Weights of a small sound classifier: log mel input, 149.4 epochs.
Rows from block 4, named by matrix and row number. Rows with one number belong to one neuron. Each number is 128 + 32 x the weight over its row's rms, rounded and kept within 0 to 255. All counts start at 0. Numbers have three digits each. After the name is the row's rms in percent of the matrix's.
# gate: MLP gate (model.blocks.4.mlp.gate.weight, 384x128), inputs 0-127
# fc1: MLP up (model.blocks.4.mlp.fc1.weight, 384x128), inputs 0-127
# fc2: MLP down (model.blocks.4.mlp.fc2.weight, 128x384, transposed), outputs 0-127
gate.145 109:121131143120160126120095111137120146116144161097113156106180090102139148138119125180098140085147101095123138165147169100142119108103176201121132077144106150086216181184085107114108226147108099067081114127059089193154077119117143175066114150086152187151116121173147203141122144126161124104175127120110162125153119073120090120140151171151116145107167136124153177113134123136161131133096
gate.146 100:104142172172149167168097106132080067114155080174101147130161152110071131166122112166143110084100160041170143133143136128139060110056078157088137166139142141170055153163125114105129114112088129098111070206144184167131111073186124157173093115137137135110192135133118106122127163115106105123106117148101109089107108167106129125125115167076124160108182130134143129108110145149063161151145
gate.147 098:146178104146123218115164114075160072118146125079088136145113130133159149109076113112075129137145114147183080075167140148163192097178139113140095094154166110137141187082124080092150119119131163110109103106153124111159087139123109120170151160124097129163125148117131159149177115135148077111180072108139180116170131107114098083119125163193078081194143068081122139115184093145158115137157
gate.148 101:149147104100185158125171101104145160142151103073112119155105084116149137136160180180128168096135118071173154125144109124075162119078147183112122062111166189100124093125126176117123090114158129205103135185082158093191096189170115132115087132154081150117147130121118130125098182132119152139120107088172106121203149111120132102046108138121160130051173140108137104139107111111171149107148
gate.149 104:082106079129149189167087103129140176097102119162120145086187118153086107153152028075129128136138098130170176130114099144182160178113083155158115142166120094163140051193097188090099165135127110101164151132119116056111152133109097099131159155091131167144106151147144121132083114175113075118087146102096123135153149168170146157086083115125135125138135108112110176174133092110176110153169
gate.150 095:065156104121126114149070113162139136157090166188116140118135189129147063219078159130087117062124134131138090144176117105177103119084155112181106090154116184200104127131135120139141165151117104114128174118085110130114097093123122119086061128114127134091138117098118124082132141157145113116132173146079147093114151117138130195129125114158086152134071141196101150084090145097105049132168
gate.151 097:189140141111155124139112172191123127115115141137103165161184096092124224119104098107144086131156109123140139156094067141192091119100125081182140109149091067107135109148088101084121136097113140099154080167121127122139058153167139067101088132083126104180138136118129068149122146196129103212102111133138081109155076136116083114119145166177140126113141127107102113178187162135097119130157
gate.152 090:120134128102112127115107162164135106166090130103148144168093158127137175180139125127069115095132125165090119123152104117061142130135148063134157123126116198154116139110117150140074171114048187163108153127158100107144164146164123175131174114169159130151084179109091078189124099110131089164186129145101123060193131139109108134143143117101155170115123058138174090164153073186087108116073
gate.154 098:144083165073126108099110131160139113132189143099108157145126105135140165098123084156052174126123134125196133083139135165122139124109108100076073125137197150129137083123122099059121151160098157127109054174114124175156156145132166129106152157168087087164183079116146157138122168143142162103123182146136140100153077135099081173085118135088140101064111075113053121115134173137128089170095
gate.155 097:139143079162135113123129117208100072053140097144159102096152088124127132157162140130130092170086113127151078087105156114124209061141086177136127144120118109183120094172080121071163104128126118167178167147092099137130110106134201128169107127159151137173173114134165141103179169098090149081123078123141093100103134129140136111127147125068099100109126150093107178153122161098107057158087
gate.156 101:145103172119108073129079073177130149119127059133126090179148074118078095168113074166097134137136144124199099120146167143156110105109112135176150099121084138184123162096141171168121143121146076139145108156101126138081162168110115134183170078121102086142094102177186140159138147114138069126122138104078085066097094130136093136086115118113113170150121145115033133154098125131086148111186
gate.157 100:129101146101112135152176105181108085040143128196195143074176133095183096094126083156154097104097093109142137063126111165097129152149106087124161083130144106152137167117110149147139072134136135110115153114177167086144121131091104157122141083163116078070153126148151114076088091185133134138113149086165159058126096166109118118116108103079135148077103093135120150159183101104165076111161
gate.158 100:147108138135111124125172129167116189184136154081088122153163122146120097133121153085057152165124162119162180108106162104146158173164101112072169086162074140098202103082142097142118161095132152104170123103087142093156101093137186164149134053122049113129049155141068122166134123099092146128097142096089131138119142153095074149135145129133105123130105104125093088126144117111082137205160
gate.160 099:108168105152127115105151134129142169162153153094102147098124110170045109148197082120093190139165143113154135133073160114152075063128121129147146117161126111103087169098115117160074131188148125122106180113133108130127171045163149182145056097151102144136151085161130143154087149131162127144107187100163097082098109160136147156166158170127120096081137185124124150127165184086107078156095
gate.161 104:166075136115097067138093112132166071121132159125110081091105131163116111215105060092106112122109117164056109173106114129120142165102124096112093100168095088130148082118100106136140133150169159177125188136130150151107146144062162121122187130115138148135142139157162138125187110117102094135118181126150191110138124116130151139114067071120109137140134055092100228163177103146106096147133
gate.162 102:129112108137139179135151147130121121071088121095130122133099102053118144091114152129090164152103128149114105172154143059094155074121067114111166151183124198094095152097153192150112073106087080106107149165089121213111099119148109130133144113138165126081061097136150144084111100121127070174091132118122152132158136220100148127104119142091083072115121190102154135120151125169135170134138
gate.163 094:182176154105107139165100123091131183130090081163080160152118081137109156137099139082060141145121085101112198094099139195083092102119105104109114132094108133124101109141155116193107105105115103086151102114138130113204143163126108091097140103104079083134094117142110176138121074166210106148056108100108105146129137182156124132138143074118150109079112162101038108122130163108111144130138
gate.164 102:121142109161105119166097186191175131145095130086103145140083153192125136127133119121155083134147118059145133149106138136102118082153101145149164083123088154027114065159182177082123139112134135126157130117139224125183104162105101080156059182169114125119045144153108123166158122161135169128119145149099111070111094161103159132122053121125151105143148123135099124113149130120114104112109
gate.165 096:156105152088126081152145113141134125162102139164146080159070171133092131093119131097154168130115097202160139128093108150141131140148153123185158146125175101139152079159177126113138137159125137131098118152076155166169111104187128116176108135151170066105073173139087142130119230098164086127174150058116111121142112142173113124112133113132077210138131075168085125129082057129155141162135
gate.168 108:133212101125135116099101131118131128136146157133093180126177135151149159097185072100101095186124091120143159106096173102109105126115101068145170149073142122150085135201081171153103130075131110124149157147160146120173033109158115115114130110118090096083127110141178064188094117146134114099149073150127173117131051114137094160158134083070130135097116132152120058146151117127161112140143
gate.169 101:092123159109086106167153174091112104156133168224126127126146163092060119193122133093171155126138119112148158112101153129133178114149188137088179090101086161166121164108114188132100123085170125107132071133144189099115121108150112090108186106156056106122131159124123115165116114106078108147116127099114174140085135096139059103097137163156160111067114180178105131158132107126127074165096
gate.170 098:086122093090118154151108134184136130199111130126078100112108121084110093154140128096124154152170169142074148130148164178103154143142127118192113032126128141175181058115090164062107121156124102171124111190141133102121156114145169145151193166151168049134104169119097158107101118129109132154092113095159129107136117131167122136121155198116106149147127109146055138085120134130056132087155
gate.171 096:122140121095086097133105105164112126147089110131077079119122180125094130113178190116088166145083084133077091105112090112098133141135133159146183164141156138103140065163188158170138145046115167124110111213105131056080098152080103102150103154163102163158175086127118110159137114155112125127152114137135182124106157115121130191085174131150216107081114107167076140102116115123136112131128
gate.172 102:169136107152143138111093107128138152113129158142168105119104126136144179127133117151110113183042061174110047147161129105121108131116113146166143111204115137128146097138128137103123140120077046116152105129106143203102134120112174093092168123136097115094210099058140114113128151084149137151205092091122109088138134152094154107127109158106089138115130132155194141115112139051208148155107
gate.173 104:123097033059152106114164111141094096120126156117116121148120102148120151136109109175156094198174096157080162082156123129132117133148113117115179132141125078143137181149131166151182147131103122184137176069137155144134150119080119177098119145144099169164089099093157082189103120093057083112153132092136112144204117119134096121074137120102088162097082112135078119104091154076115150074107
gate.174 097:074129165068104159103146089169181193136132139135116136133156094087135141143106101119146119072133060164132152105134168187087118128138132181103114162056096082166100119142100151105148058141113145176135107124126126137098127117112126088133145123127092072107088125149126140126111189131092123170070101182143151090160115146131135093122137116168164115137167059117135138144156165242149140140202
gate.175 104:092107171140127049100171120103153095142085132145096139147155113128115158074169091153096160130104124083083124130110101174117143170134172124104156121096169155147103140170146101067090156149162143163146174118131114174079127163212141175116102162076131157154107156106117118133118109092153126089166169083210112101143101180112179145128110205102150146155069144169160139144145140082087150160162
gate.176 097:068144134100133126147137176170096130124189150123143086124146121148182157173088119114092162095106166110173110105119086139161138166118119081072145101125094119131121161100131148164063158134158180162102095155144122048152105079149115089085076173110137157146162174154072128098211158098127132115175161123117157137172213143115104158087125096062158094125151146110108137074164115157147116128117
gate.177 105:156128159144114111113137147170111126169164145107141158174096063144105091096164107105131114113146134127121164148195136065168194118161138207194139142101102125159106119056087180140065151082128138119144124143148233090140109128102096145154163091186154144107111135125086109142139162092086092148178114163145093112137099146132189103146096104149083119087089091085136103126085154101142152133139
gate.178 102:181150154204119100105076103141101124152158109172127106108170133107127097125166170091089154176163132137114118137155159059163132151128159145119163072166133130134109088060098145159134131082182130122148067111175119164123173196149086132078174099156104154094114086099118158131158142125139082084137068158164141135131070111107087106111164156105152112115149158153180070143109100112148098077185
gate.180 099:145096170139131198120101234081122156109173089125123161165140158156154123123131178083148128177182132107107107143196127222125081123118134114112100146136104163126063161152085163124108124179157103102076157129106121120161109081143163144127139161139142134119059128150109117077145135096167139104192118088127150090123105074163088108147138101179088101119102128119100138143151106115196167160133
gate.181 096:152133134150110117110147122067187192128176179126096139171112109136152116148125130198137132179130185156091149138135157184078126129166155144079138051193156097094103135201153160128151167102196117177109077175131128111140093163103132119134104168118177182151125138126115152092111113067144140085092122143107114121110174083080123134129105161147131111094118128106120083052141134108120191095123
gate.182 098:096112131163190120098104123153069140111190122110120123083164127148168144136122081188067184115164105071111116120174144065132149109103148091180170076164150115132187127091112151145136143121118100125083130111103198153152169177147135122159138130110164084132195134097111084129108080149193062115090078133121133146062088103096138118095141086111135180133130175116128126128115062152119144113150
gate.183 096:149123123120105067196130150148139100133112077187140091112151192064132120150157102162148162126203147109143068127197113117168142133134125089131124139198120127158132144141104144177185142109116107096116142098102095096116107197125119142078196103101170130146107121104120165140151143177175167115132124110181094116080189119073153158139153078095097105085133125140107162103168137182117123154067
gate.184 099:077127200126147178072093113110110118142117134137148149115125115113181164184129115138157124094146064114119193134129140207092180138109171110145035140146124060113161131138068122160122144125166115119141151098099113145098127088139109095081096190157127127083086125116119121122068105107142146137119181195161138154150138151118083128131095127076097202124157100111078080123175178120130147118155
fc1.145 105:102156073142137114147102080114108145091174090126160128150125158087119097109168137131094118122084125091072129152128160051138113187110122153093156077155151171108160162088129137122168159120119124122081113135121072128108145087096082087128169128146132169132165143136137139035129136149068129143084147115083146099026108132093100158125094106061096158103116143185119143094110201093102139152176
fc1.146 100:091129113080097132106082105142192129122156126107145129166127192138160116083078096094124051103093082174177126127153169084087183065185106158076133137155111123164128149135140116134134128133067148152120183177064097093126126132199147133124084116104077154093105157196085135146105127146102154111061127147140163103138135127111090145116119125116104117156125154081099091085111162145078169173107
fc1.147 100:163077197146130132145150122149132132095125102151199139107175088108114090148109128143180147157154119116092148111079062134085132108150120097200167145178051122086101107109149185087089117109123146130122132118125122122143123192155132172140109129157094168148172130136159130148090174091144117135109151111149117137105189138130132177098146082159111081034139129099059175100084105146073130109076
fc1.148 101:140081108117180097193170135103148172062130116136119103107123135122170126109149158125114149166169166089139143073174124127196145121141163145126069112176168210128133075141162148109123108061146097134100094192152134082170116093112051155082115149134091113121123151165157121099108133125140157135114074125080135126139151094160162139104126202092087124147165066147100099149089180124110131083142
fc1.149 105:138143133137171130123084132127123139082156107111023100119105191110137163103126133082113132134174180130191112141092122151130120148034138159167121159120084155150128120121098039105167136124110184206115162135138175136092101156172106147090139185105130150147138121173095143130101108114131145115162137126140151121151176167151065122123134104110080107138105147118082100065156159051123097151090
fc1.150 094:163137130135146089050204163081146157133075164170145112121120076153154085149119111110126172129152123060075180109074068141112161113172149113140146139139115162155143062122108121184092109107146139164180167118117186188164119095171167164133146043151161122125108137134138113135132177093125112131160098149137119180085123125107091108169133128182078164151142117134156104092135147130124193142149
fc1.151 098:098126069162101129150158141148191134078133139164163143088115094083128174164125119105102098148103158118125109145135081135120081163109079168115107094117124077152171145165099151103111077106125168150091171169112120185119120133132066152081104119209127138143084107162161129118172119072081174115141090107135131205105115143133159152139125157067061162125053130132140096087143143120134174060112
fc1.152 093:184115110147075166148038112136134100148113154149115163123123112139077157108149114070144086153151137117151118128188094138146090117112129134128130133108144089172142123143151095137179105161132074110135087167143114146117048103078079091147118163108139133134145126166103112125084167153141149112048128155150151172048108082144152088155112147171057051119164187153142119136085107053139119131128
fc1.154 098:105116108136124105092119110092098172096153210096172156159124161101085158131147100104072176189075110130184135099106124132144125110154099168123121154108135104174117123157116123152134155189125177084096152188115113141115145082130090123131151165181135112177152106116151143115165139086194105181135096170132153079149125133114165150072158140080137077063097124117064123085106130139103062184159
fc1.155 101:220042142114168152132138151113136105171141153172163128149062140142116177092129138124116118154130102125156145188061078089177134194127141102164151118115130089145105118048128128219155133129149065131135118136114106129134150114101180124138078175090127095138086099116122077102125100115183182120085189112067118150145169144083163084135140125139098153136129130157095126115114118102114116147101
fc1.156 103:107120133112125194103077102199150081093113135159155099095105184152148129115128104124082111129173109099141073173104149143128127175089151044189117138203111137197086142109144123156084117116155176158052075140165104145078117157086138072173120120102132153129107130149109139142161165184130115122118166136116149118116095113129162161126095109090137132119105116163167128118073166085084073135171
fc1.157 098:100079126095096195114132116085108103066122185202156187100148150124092174169152096125106124173098141104164165108138125083119104168127090090107143099121108199133087139117136150103117149124109113181142102166142116053145137098086142167090076089089094092166105128169128115120151117191175137111193128124155190081120154163154146099116144131098199124125124113109163171186145101151130147106114
fc1.158 097:094095171107123134123154176126151144118106122083152113048116182122142132109140114099132135144096063159152092098181157164162132174112086167135177112126080157176127097131139085136146167169166108157081154112089134105178181157128119112138172141124074097052101114115134107180168142131097152178103113151115116067077104236135122135092147161130079137144133105181102101128106108100093089100137
fc1.160 099:142109117189080091124152211146067156178140147119123095145128133148110106099136110079117158179131171173132098138166078129132147107132117082105093190164099110108189172136147127137097097123098083145106082104166145099140105102132121176181154136102132128113138082187089132171155124163127140082089166023114112084117144137137135153138178219151121133082151121137100132119114102120181140093162
fc1.161 105:084152078126192102143131105127180090151157142121067153171161133143121161102138174144171098074132066131177084164178098138098079120108130106089117146108117085112150060111176118071156176074094111114105109125103150127127192092136104145090156184127107133158158080147096140130101111114078166193124169058101090155073146138124148146151171148132135086151104123164185109125117143087121155117149
fc1.162 107:112091158080121109119061138119126165089085142137154099133030140218112144091093094155143086135116113126078141212156160180151062166108161198132122122138117107137168121091144104121101168121147158116114169161116154115087118107103092106105071087143120141068101154083095146111169138120172093154160157174141129091118131097135087114095105170092164115137109108114157168106134179165159103129148
fc1.163 097:148157110128149084142120057116108114120122131124138086159085168170127045122114062104118171148117191149177114135137143081107134088074147192198127119092131100127163163101099146163165087136103077110132108205130081116135111128134127122143116107134128123097060102096101197111157145122146185145155142202170122124141151138119094138161091055134101158124147066107094127115121174168149140091111
fc1.164 104:111154148089108124094119181208051073152199151156102113140140139151143129170093086104162050102141095122118115138104131110165152154172185109104152132088148146137173122041152124126136138138127148149107134145143078129125120084103101099117080120153099191157070108136056115099139158111094100096109102085083078151098168148174110121097103106119145138081153137093067095159105132136115099102084
fc1.165 093:137105108175110209196110156092136197117120119090090179117205147096168096091169131102138118174134120107145113109089212115114137108157155143202172132129130160169171147161110183068091116140094138131078109179101092111109141154105157127155130141153127108154103136146109137118169184104084141120166133080131187123064149099096176095134137086133111101127112133150117104159130116094117166086085
fc1.168 116:024105069066090151130127135092080132130114124161096163203173083123159160199150133132155099120119074125150082100156089125141122130135128118099150108133090114167162123148091123126192135128082125110154122063190153159145095093147137136124148177115155168158142153124118129125147141155151165083124151153211145098119142123201179159127159159138100162119159161160113185080096138117119156157116
fc1.169 101:131080188077133151152126110108141132055126167148170106136090105114135132195160119144187104175102118172118050117104105090186157137148118079093109160143124168149109066134100158121146145114141180147097138109110109109137129117154102073159094127129086120174160112117088111115130109140198110147135161120131123081255144131139136112102189075127126082148183117147137148084096092125148156141156
fc1.170 101:137145112188163088139099158193141085082129124140135081189152072134105106122138117078155150139100149181071072118105098156128137080167099122100131154097100170164081124114156092105095089106117110188140171124163145150146048122126102131173147085132130157101126120123111102137130106189118148123132182141157142054118101064123178105134143166131148150067108092154117117140152127150076195140195
fc1.171 099:136117127225130127159101133134112137117090118121124058106140137113126138154182074134135144117142099097048098105072104163086129189152135122133132152161150164124160100118240084134176098077112201104128137110137119142101131098193067087169118092142212143175119139125096130178112121097153123145156122113158183090128117138112127128140090148149162066122107132138171111108146123121085112155104
fc1.172 098:090054139070147133099105118127090153111125080116099087141116148055146175122119103087147111073077086081167168135152136148138040096090158122170137161142100175121096120126139107150120085140144132077142130146204112122084099123158119131140101070142125145162139157153073165105135104118119161102098098122124134144117149123081130168187167140143184066142108113067182076113195098109125126121163
fc1.173 109:109133171184143174086087155096170134098112092191100147090169160153090105154088161154145087102120147192171143112112096154063108146148165171089134156121132168145141117055099056142098148145104166061082110166168143154120077177121136111128163120140148112169133086155157118128158103132105122125164137200141085136078149139167086124159070112103121118124165116087151182160121094160113153098113
fc1.174 097:115157127159166122110111130151073169169112124149118136090156100110151162149154096142090115113140110124126135111209050161141088150090073148115120144142078136044131161133156133089072156159147129069137107107167102127116159200106145078133126117164097123108134166112122131061108128121164175174130106162061123170152072127153175165122134097166090083131079138099107107193142070143186114124142
fc1.175 099:060084177128103109127082175106126129135182122172111188095175077151110100155169170105126094149062097144104075126083128061132103100178173118138137133117146138128104096082091137133170163120107083105112186150158099161126166144104103089131093130063168171146116091180159129070113186121144087131084127076138146125140130096132140114102158110114186106076163119141117115144115143132198133121078
fc1.176 101:118140084162102116130096065092126121103110131050190090107086170153194128105143147156080139108136097140168150126127093109118140122183088156121128155130195150137148147131145182126077160142043173181144126139097128142156129142104126073163115139088174155178091115100131160105126154130117172084148118131084193079149127154117113130115132098163064113160147129134126112060073110157050108115163
fc1.177 100:134095131143087104145118132151142037114112096132153165067175081100122122166180196144156141147137131147108103170151107118130147170084183076219115127128128113178108091135165132083093122086148101157096158150089133089173101152111122105154143168088099164128128132099193138114158087061089124165167116113153146151161085142161152183169120124136079114103133122178159110096155143156156183172124
fc1.178 104:125121113136117127163126107103142132137067181141115088188156165244134174164090162123175091113115131147157131055134125172133126080143139100054160145128132160122085121139145139115099175191177138104093143148175142129151123103180135135079133154087152127167184072129103109104128166086197145075129173134136142143084089094151147098097155120118130179087131147116166156157118103127118127097071
fc1.180 102:123088074102147122122136173147016112116131129109095159155193153179113165101195108152129138117117126167094139206144093128126149119156139147187143161096115151077089143102162106148095099128124140141125139155093115146107164163087125160052158155102146144149131112207142085095123197156084162135138166159170066170115110116179116188136111147109110149128122132113131138081152082153117119137180
fc1.181 099:105156208127089111095078139126105089121116145135141123171105111052092088142119108160060107175149123130112149202190162105121163140131142159163122106116052088068179070109140129195168086114121131120134131136100100171151193099116123127060107133149131073110134133106134136081124107155163137128135108130070134107150086202156165149125127158126125152160129153133077148156142166152147117099062
fc1.182 097:173176168172117089112154106122156151137110124080112086043153151149116149066208112102117095110110179152075128133203068164130062114146139142112101160161172142165097179107096084104094134140150132123104147155108129101134181103124091134110123138147107122139119183125134158128132136138140150161076138109154160114087206168139121193147130106120122159107129228111097096123092086156160110145136
fc1.183 094:048098160104110136127084146123095084087109138190094094098202090158104070101120096118053121125058098144122130143045173119130147165145089182136119142190121159139102087104157155089120108097095134127119136108174134134081174116144167146146166110134140209137144130154130095129131159164167084127131146077152136197107145146146125169163106137106080135101141119101151138183132158095078128147117
fc1.184 099:130135177061117085127130109172131105131123097177112176107209156102129116188149082152175165145089097117118152134132101159088164108148131120147152156109125137138111127199134117152126110152110174093152153133136105164098166105134117133125122154094148123103171084137159094085022139139088086088173118154220106136161086124114142177118097115180096158081127152139049115126181138148087165126134
fc2.145 107:055096154111122131181102145157157165188128106036090120115149113116085132086143123098081110098161127153111154114070153142108103110126098130136155141147110070153067086112101136152117090171106143108096152100155112144170096103122040100121178101110113128095061105126051129129189118137125144107134074156169142138152161139129154166132163069140155057114131121133069098098090128092138110098096
fc2.146 104:118117069151063121095121161058177167081126099082133166113131151143180126155182059156160105084135211111147122118111133096110105122127129087160121072159115135162175165086188098089175138103198114115108140168146114137128135149146143149110103062134145139118117120131141150091107124207118073169111166161117138102126096080101119173145084145139147146140133094178125060116168117136126122077147
fc2.147 102:114066098103142153116189129099107112089172088126106138106093108113114141126118122111131156143106120094147123160184146118076123132138184140176088105096160163148163156091119167128154083142052127147204131086107093128083211147124108139082127096180139136154148092125160125082112096171110128161095132196155111082120094149106176146152148122139093099204123184095124105115126154205189129143091
fc2.148 108:157097148136118156146138144103144188128083191063111193171119152106168085131096144146108143186114058164156128150157093142100113126090174148088147123127093150118070107189175089142120137143139167187140138098157154109101116146167178143160143087141122124081110161106087182177087107098102129142136171124107124168095119102088110162114101057129115088104184183076086154121187161134137110139141
fc2.149 100:125080112159105143129104156158093131173117169080134144117169135113165127117139115159105078156130106120190099132098140143133142133209093189110143135157159128170083218146119142158137128145102074215206197116123144188125142201110175124153123121189143113202111114107099117147133160166179151156118149122110170149147157114137113133123113088140054139128155112124189122090138125127122149159149
fc2.150 094:158162073154108091143134097139116139130168153155145136126166087100134119067095104119147177156157147122104158144098237120177080153059100139113127126112138128055067157156142096180086109131199129100114074113118186145077094111158119152107137158078120122088176178077137175152086154132103131098110144133144081087114079133179126149115132150097129107141183134128170159109104123185129123127130
fc2.151 099:139110136097092123071121069180087091087156085107145104130119108082127107104135169089118130064144136094071117211171144149114111134140115116131152134140103122178140107201146104150171116083163112094062120128095146126120109166102129088093199096076116111162184122081133121132157130141129068157168074209167130141184119095141113149128111141166122142066088166146166171094091132124113136120141
fc2.152 095:168171181136115167135103140132143107161161059134158135141114145124160154158158139129073106132122166163138046133159094105095048169090147122136120168039136076155149143155125095150118097156168155170147080149117123170087130190133130117104100069120122144126161146082163191080136113118099104135115115185096118114158140170125128174162063165137125117104134115170057144152145086114139174172139
fc2.154 104:149142153124178089134076161143120121141158095117127121149077120159154089156096109112122128159131105115147118127106070123090219151132136179122091149147077189087211156097171101153156120105050127110095142144128104107094171143127146100112083167139231125170122126163120113110142131091146138128148162155087212128114152107168173160146116145136162096178130091135105146136132108092075103080076
fc2.155 094:140075085142103175166135091182088095142143095156146141138166144131117121087155085135145155135132095116121156123113083175173095114128089167141089165160127104131106083107106078166161095156158153099126079093198127119161155147151094153178113136110095148192134104165143188203129150154199194097109043107134124121181176158176118104130121101164132134096103130115180120175109136123157098166141
fc2.156 098:072149128112137127180154138127140126111133138096136143102160124143131183187117125143074111125111123120089132184148201154114090161109140170142156134142132045165137119119158109169109105094157125148097154131117097169213136175195087084103083111116144124162115091069116067082146077121183101124152167069140099108059090129132183107116146099146153139082127121063148095127146075093107104101118
fc2.157 098:155116127112100147141099087188124073101130134124142121096095167133162163161113093097107078152129134137159138088075143160148143154168150130149180157152126149073093140200203118153168136133104091135071103129115157107068111105120174184146086140143161161122077100147101077071163192036095096112143064129116162100162115136110089071138097139166156122139099122063125133123126130081133130149137
fc2.158 103:159153075126196113097142104130101133161148136147125145128122094194110158115110145188042116082118075040136113141125169079143178142065104098154095118076139115190131117148131144180138182100094073163086115146099078143171123111121123113142103162113149156121125116141145130135112193164143090104146112130161127160101100143123088136110091071116143114075108085076059166168130129169116134148164
fc2.160 100:095128144135158189148172115191109136088103135051151125165224149108150064123113082109104155190122137165135098105085092158128125125139105109159131126127055133126124139089130146114091134188141112104142122179138117192161074187147097147092170136174105099109115088113117160156116139104105116123061100123124134144076092139150131160159081128186129104131116106155163138132086164108131092167212
fc2.161 101:162116122138160107149110075068149112114160159180131166118189123094082115142191167142104130108084161157142162138126124065137105112113101096189096135101180058148099147112151150152135150130140137120209149136077179116116091095176136085107107152202101113141141154079124152119148138120121119115076135095085071116141121160104080078170173126072154126109152085182134157125100143118067152076130
fc2.162 108:101135122159158172138126131093109177170089061115109113148112171108145179132163119187121161122121126148079139113100121148055110103129094128128200130126101124105140175129133101139151126099145110227162125094145144153129079103146132121097169149117167118118092196153134157202129127146083110050184094150170090087128133111148076100199098145120108166173160097142130111083094071155155148140128
fc2.163 096:155152157129090127096141132095149134112221162146048092113084180100121124094137120131104123141125139077129079142183111133206145108112146151165148073155151113142083124124139112099096137170101150127118157101104147145049116107174139098089103141190131116146141125111102115094163146123090153109160127161113183148123142160071145119109074149125179165195058160060172116140155164145177129147084
fc2.164 096:178129076093102107165139080127193118148088125137092169179137109092133116155144031136140108111060186103179158111138139086124125081124144104121108137118163125102135132096121156071111112161137083090196084148083087122123123075149117140088132159091073138158156152125115114063128105131119148139067108152046088144117091101140129102076169114128134158107124128167095080138089116141079155140077
fc2.165 098:153158111208175109125107115169153111127060114181078145118132192088156129130142068134162098144163082136112117057174109160124162143124118184154145099153114139139117091109119152165146165122147131105114116144140204129132172183125079086154083174117118099128152158132144157133105119185142152134098113090116190123171144120155071154149103147103175129148059169076082053103160122114157115107108
fc2.168 106:139140108118127118134159147106107190175125124137180133099122109126076135122135113142148137105184137109099094137177081165094082144082157129091142089111187150095194163123111105113060069145139148164123135143144116112132146139105156103065062111137108166117111168141039053121103164091142103095101202135157120162130161114102115147130109072147200187095131175101125146146090171130152130139073
fc2.169 106:088186117224108123107100158089120134139077176091091133152151103128125133110149082094109123122060138107089115149109155103134123119099188175093123144129094157135110158110209118081150166105158065158175135136167135110141147202099135101100160179095091126141161148138107127167134177110147172124160167079131118084084103151139188094094097104104100135118111190144096194122130159103124147131173
fc2.170 100:140098118111141102154159123129171121142125148132156134127138161113083088120100106082110189175155141171165153069110132086097134098120149181106095125148171097165089113221119125108079086137189115113111112118148099057134146085118114141151168178106151100145098173161151165129109137139051101157077117125140167122103187086176128095128124134101030121087125133103181098168097073117117149162103
fc2.171 096:092144158141159108137080189101140079113087057181127157129161117137102131115136086111055093177156117118073175144102102118078157155167097148115136175133112154100190088109228108145161114154099169153127125087090151128056137148087110124106138124081135081086132131131155122196074084152087128142161141169115103094156148151076134121156102124156157132108099083148119105139127112125157120063110
fc2.172 097:149126145119105148101151083119151116210100126193159163120115134102125139139148131139155096117092102083123132166147064106109148118111085181141153089163186182151110145157100172085108150080117123191126134071151092042143167123142142152115137147172158095125096122050148127086132123093132133126157085105163130098092166128145169112148092125161090145136078126110163192063180101144079130158182
fc2.173 102:123192122093147045183146158120127111142163096211127108096086131083197153126132070155134108090153127148165139137092098113129147114110089173123100101158166137100156164142112223139160135122125068120126136118124087148142114113142198118140149090086183106180140140167144138138132168114098075140129130190084104082095183133127135103096117099131089150089087121117104135050157123166097116117119
fc2.174 102:113103186110128111101157083167132120111138208127155110147096134162121122105154125164113119153131077096075143114172122145154141112193154149141091137116095151119138138101158093098094198143095120108166160147134135142146143202179109157111126081106172145073163153146166082166184177115085123076119129092137185174142118152080174146104058100148104093032144156142150107140138112159084092152107
fc2.175 112:106139123150154128083118079163128132132113088148130117121108107073161060082115114157117100145089121142155193155069132122113133185133153197144150151075149153064120146066104127069126149146146124100125082102175093127147087163161150126147103186150101126140179122141133152049104070137106074111150122071105109114127138176108114119111177138160192151147144132120143093095148044161145183150172
fc2.176 096:184098158163125149119144159091140117100170112142117142122118190142186102122049134147143119100095022130076115112124131123112133086124108117091118150126104126063177134112144154103142129132090162144147207161161066072199062025108140125093090112087119096174093171137110087138120119142133163114146115117117158156191135135183125098160139162121129097128146145128116153110114120139081098134117
fc2.177 101:087145103138109168143136154101130098037135080142096118127116080112129086085149080167093126131092133091155110154171120121108081101128173174129101133107140119127107081154090148157123131106114137093163099130134102095144081089123102120119170104099104085114120100148181095060151079129164160054099102098110136122174122132206127088069148119050096106134055119069136179122149141065110105104138
fc2.178 104:141123101130155117072134121067139120086174150087138128122182110087115172104096102132101126136163231191145174163093151170187140143132142174115102147153121126146141108122205145086147076169168189135135170189167179105095183089118157170148082137132147154155098130124109141155107167125147151150066140127135125138123163094116124133148132173151152176125141072153104176074097127140166094156099
fc2.180 091:105134092147118125202118147122129152106189111150165149118139106088108105160176114166087159128106149146138101097097159126094191102088118143130101102150085106139139145120111107124176116155105105131126170150171129161111187091143138098130036138241155108134141065083123151098082138104134084175111098134135143145124110095145086173067147127098121159193112192139087070134175166144087142109116
fc2.181 099:125100199110144199149130138085155103154147156094093199090127136177106144137186163117163143140162169145140137109094158201106074100130126136094102153117204083124103100104116095134162109119096145077135105142104119100059141137144114097117143154146151135107168163130169133124113218117135113075175155093111184157099083153078155137189112143133123131176079170098137151105179150143110127096089
fc2.182 097:092048109129110141087142136152132166132043171122175149078097121117138092162098073126106131070080125126038150104144155195129115098138139179112214151149134156112156161079122064105150162145122135144103160137113086132174071130114115126123131118106126109131121140065159103134195091162182099102154130168154176142145111159103138114082118116153170160119140090186112145135118152077105143121124
fc2.183 097:103112174145173154113142082148187102155118170199104132158141179182091154115131099131151103095132141116111130142135137132161131114171088150120088231194069143171119168154155164141092137105136144092125219156116188163136122138103173145088127144130153157154117096148122111124099089142128148061126119091127181084130146105158155142105145164132158162122190076074135144108113151177141138072163
fc2.184 106:120137207078154153098175141091091177074105175184120166098138141094152099117101138082134100144193101097077147078095103125156145100080126185106171122108127144155163131121076093126108079109137124137118101099132081106123132078146121111056170077118115109091126166150165132138111107201106139090137186197056109141131138160134074170131110119085113151166181110125170096109112124134132133124141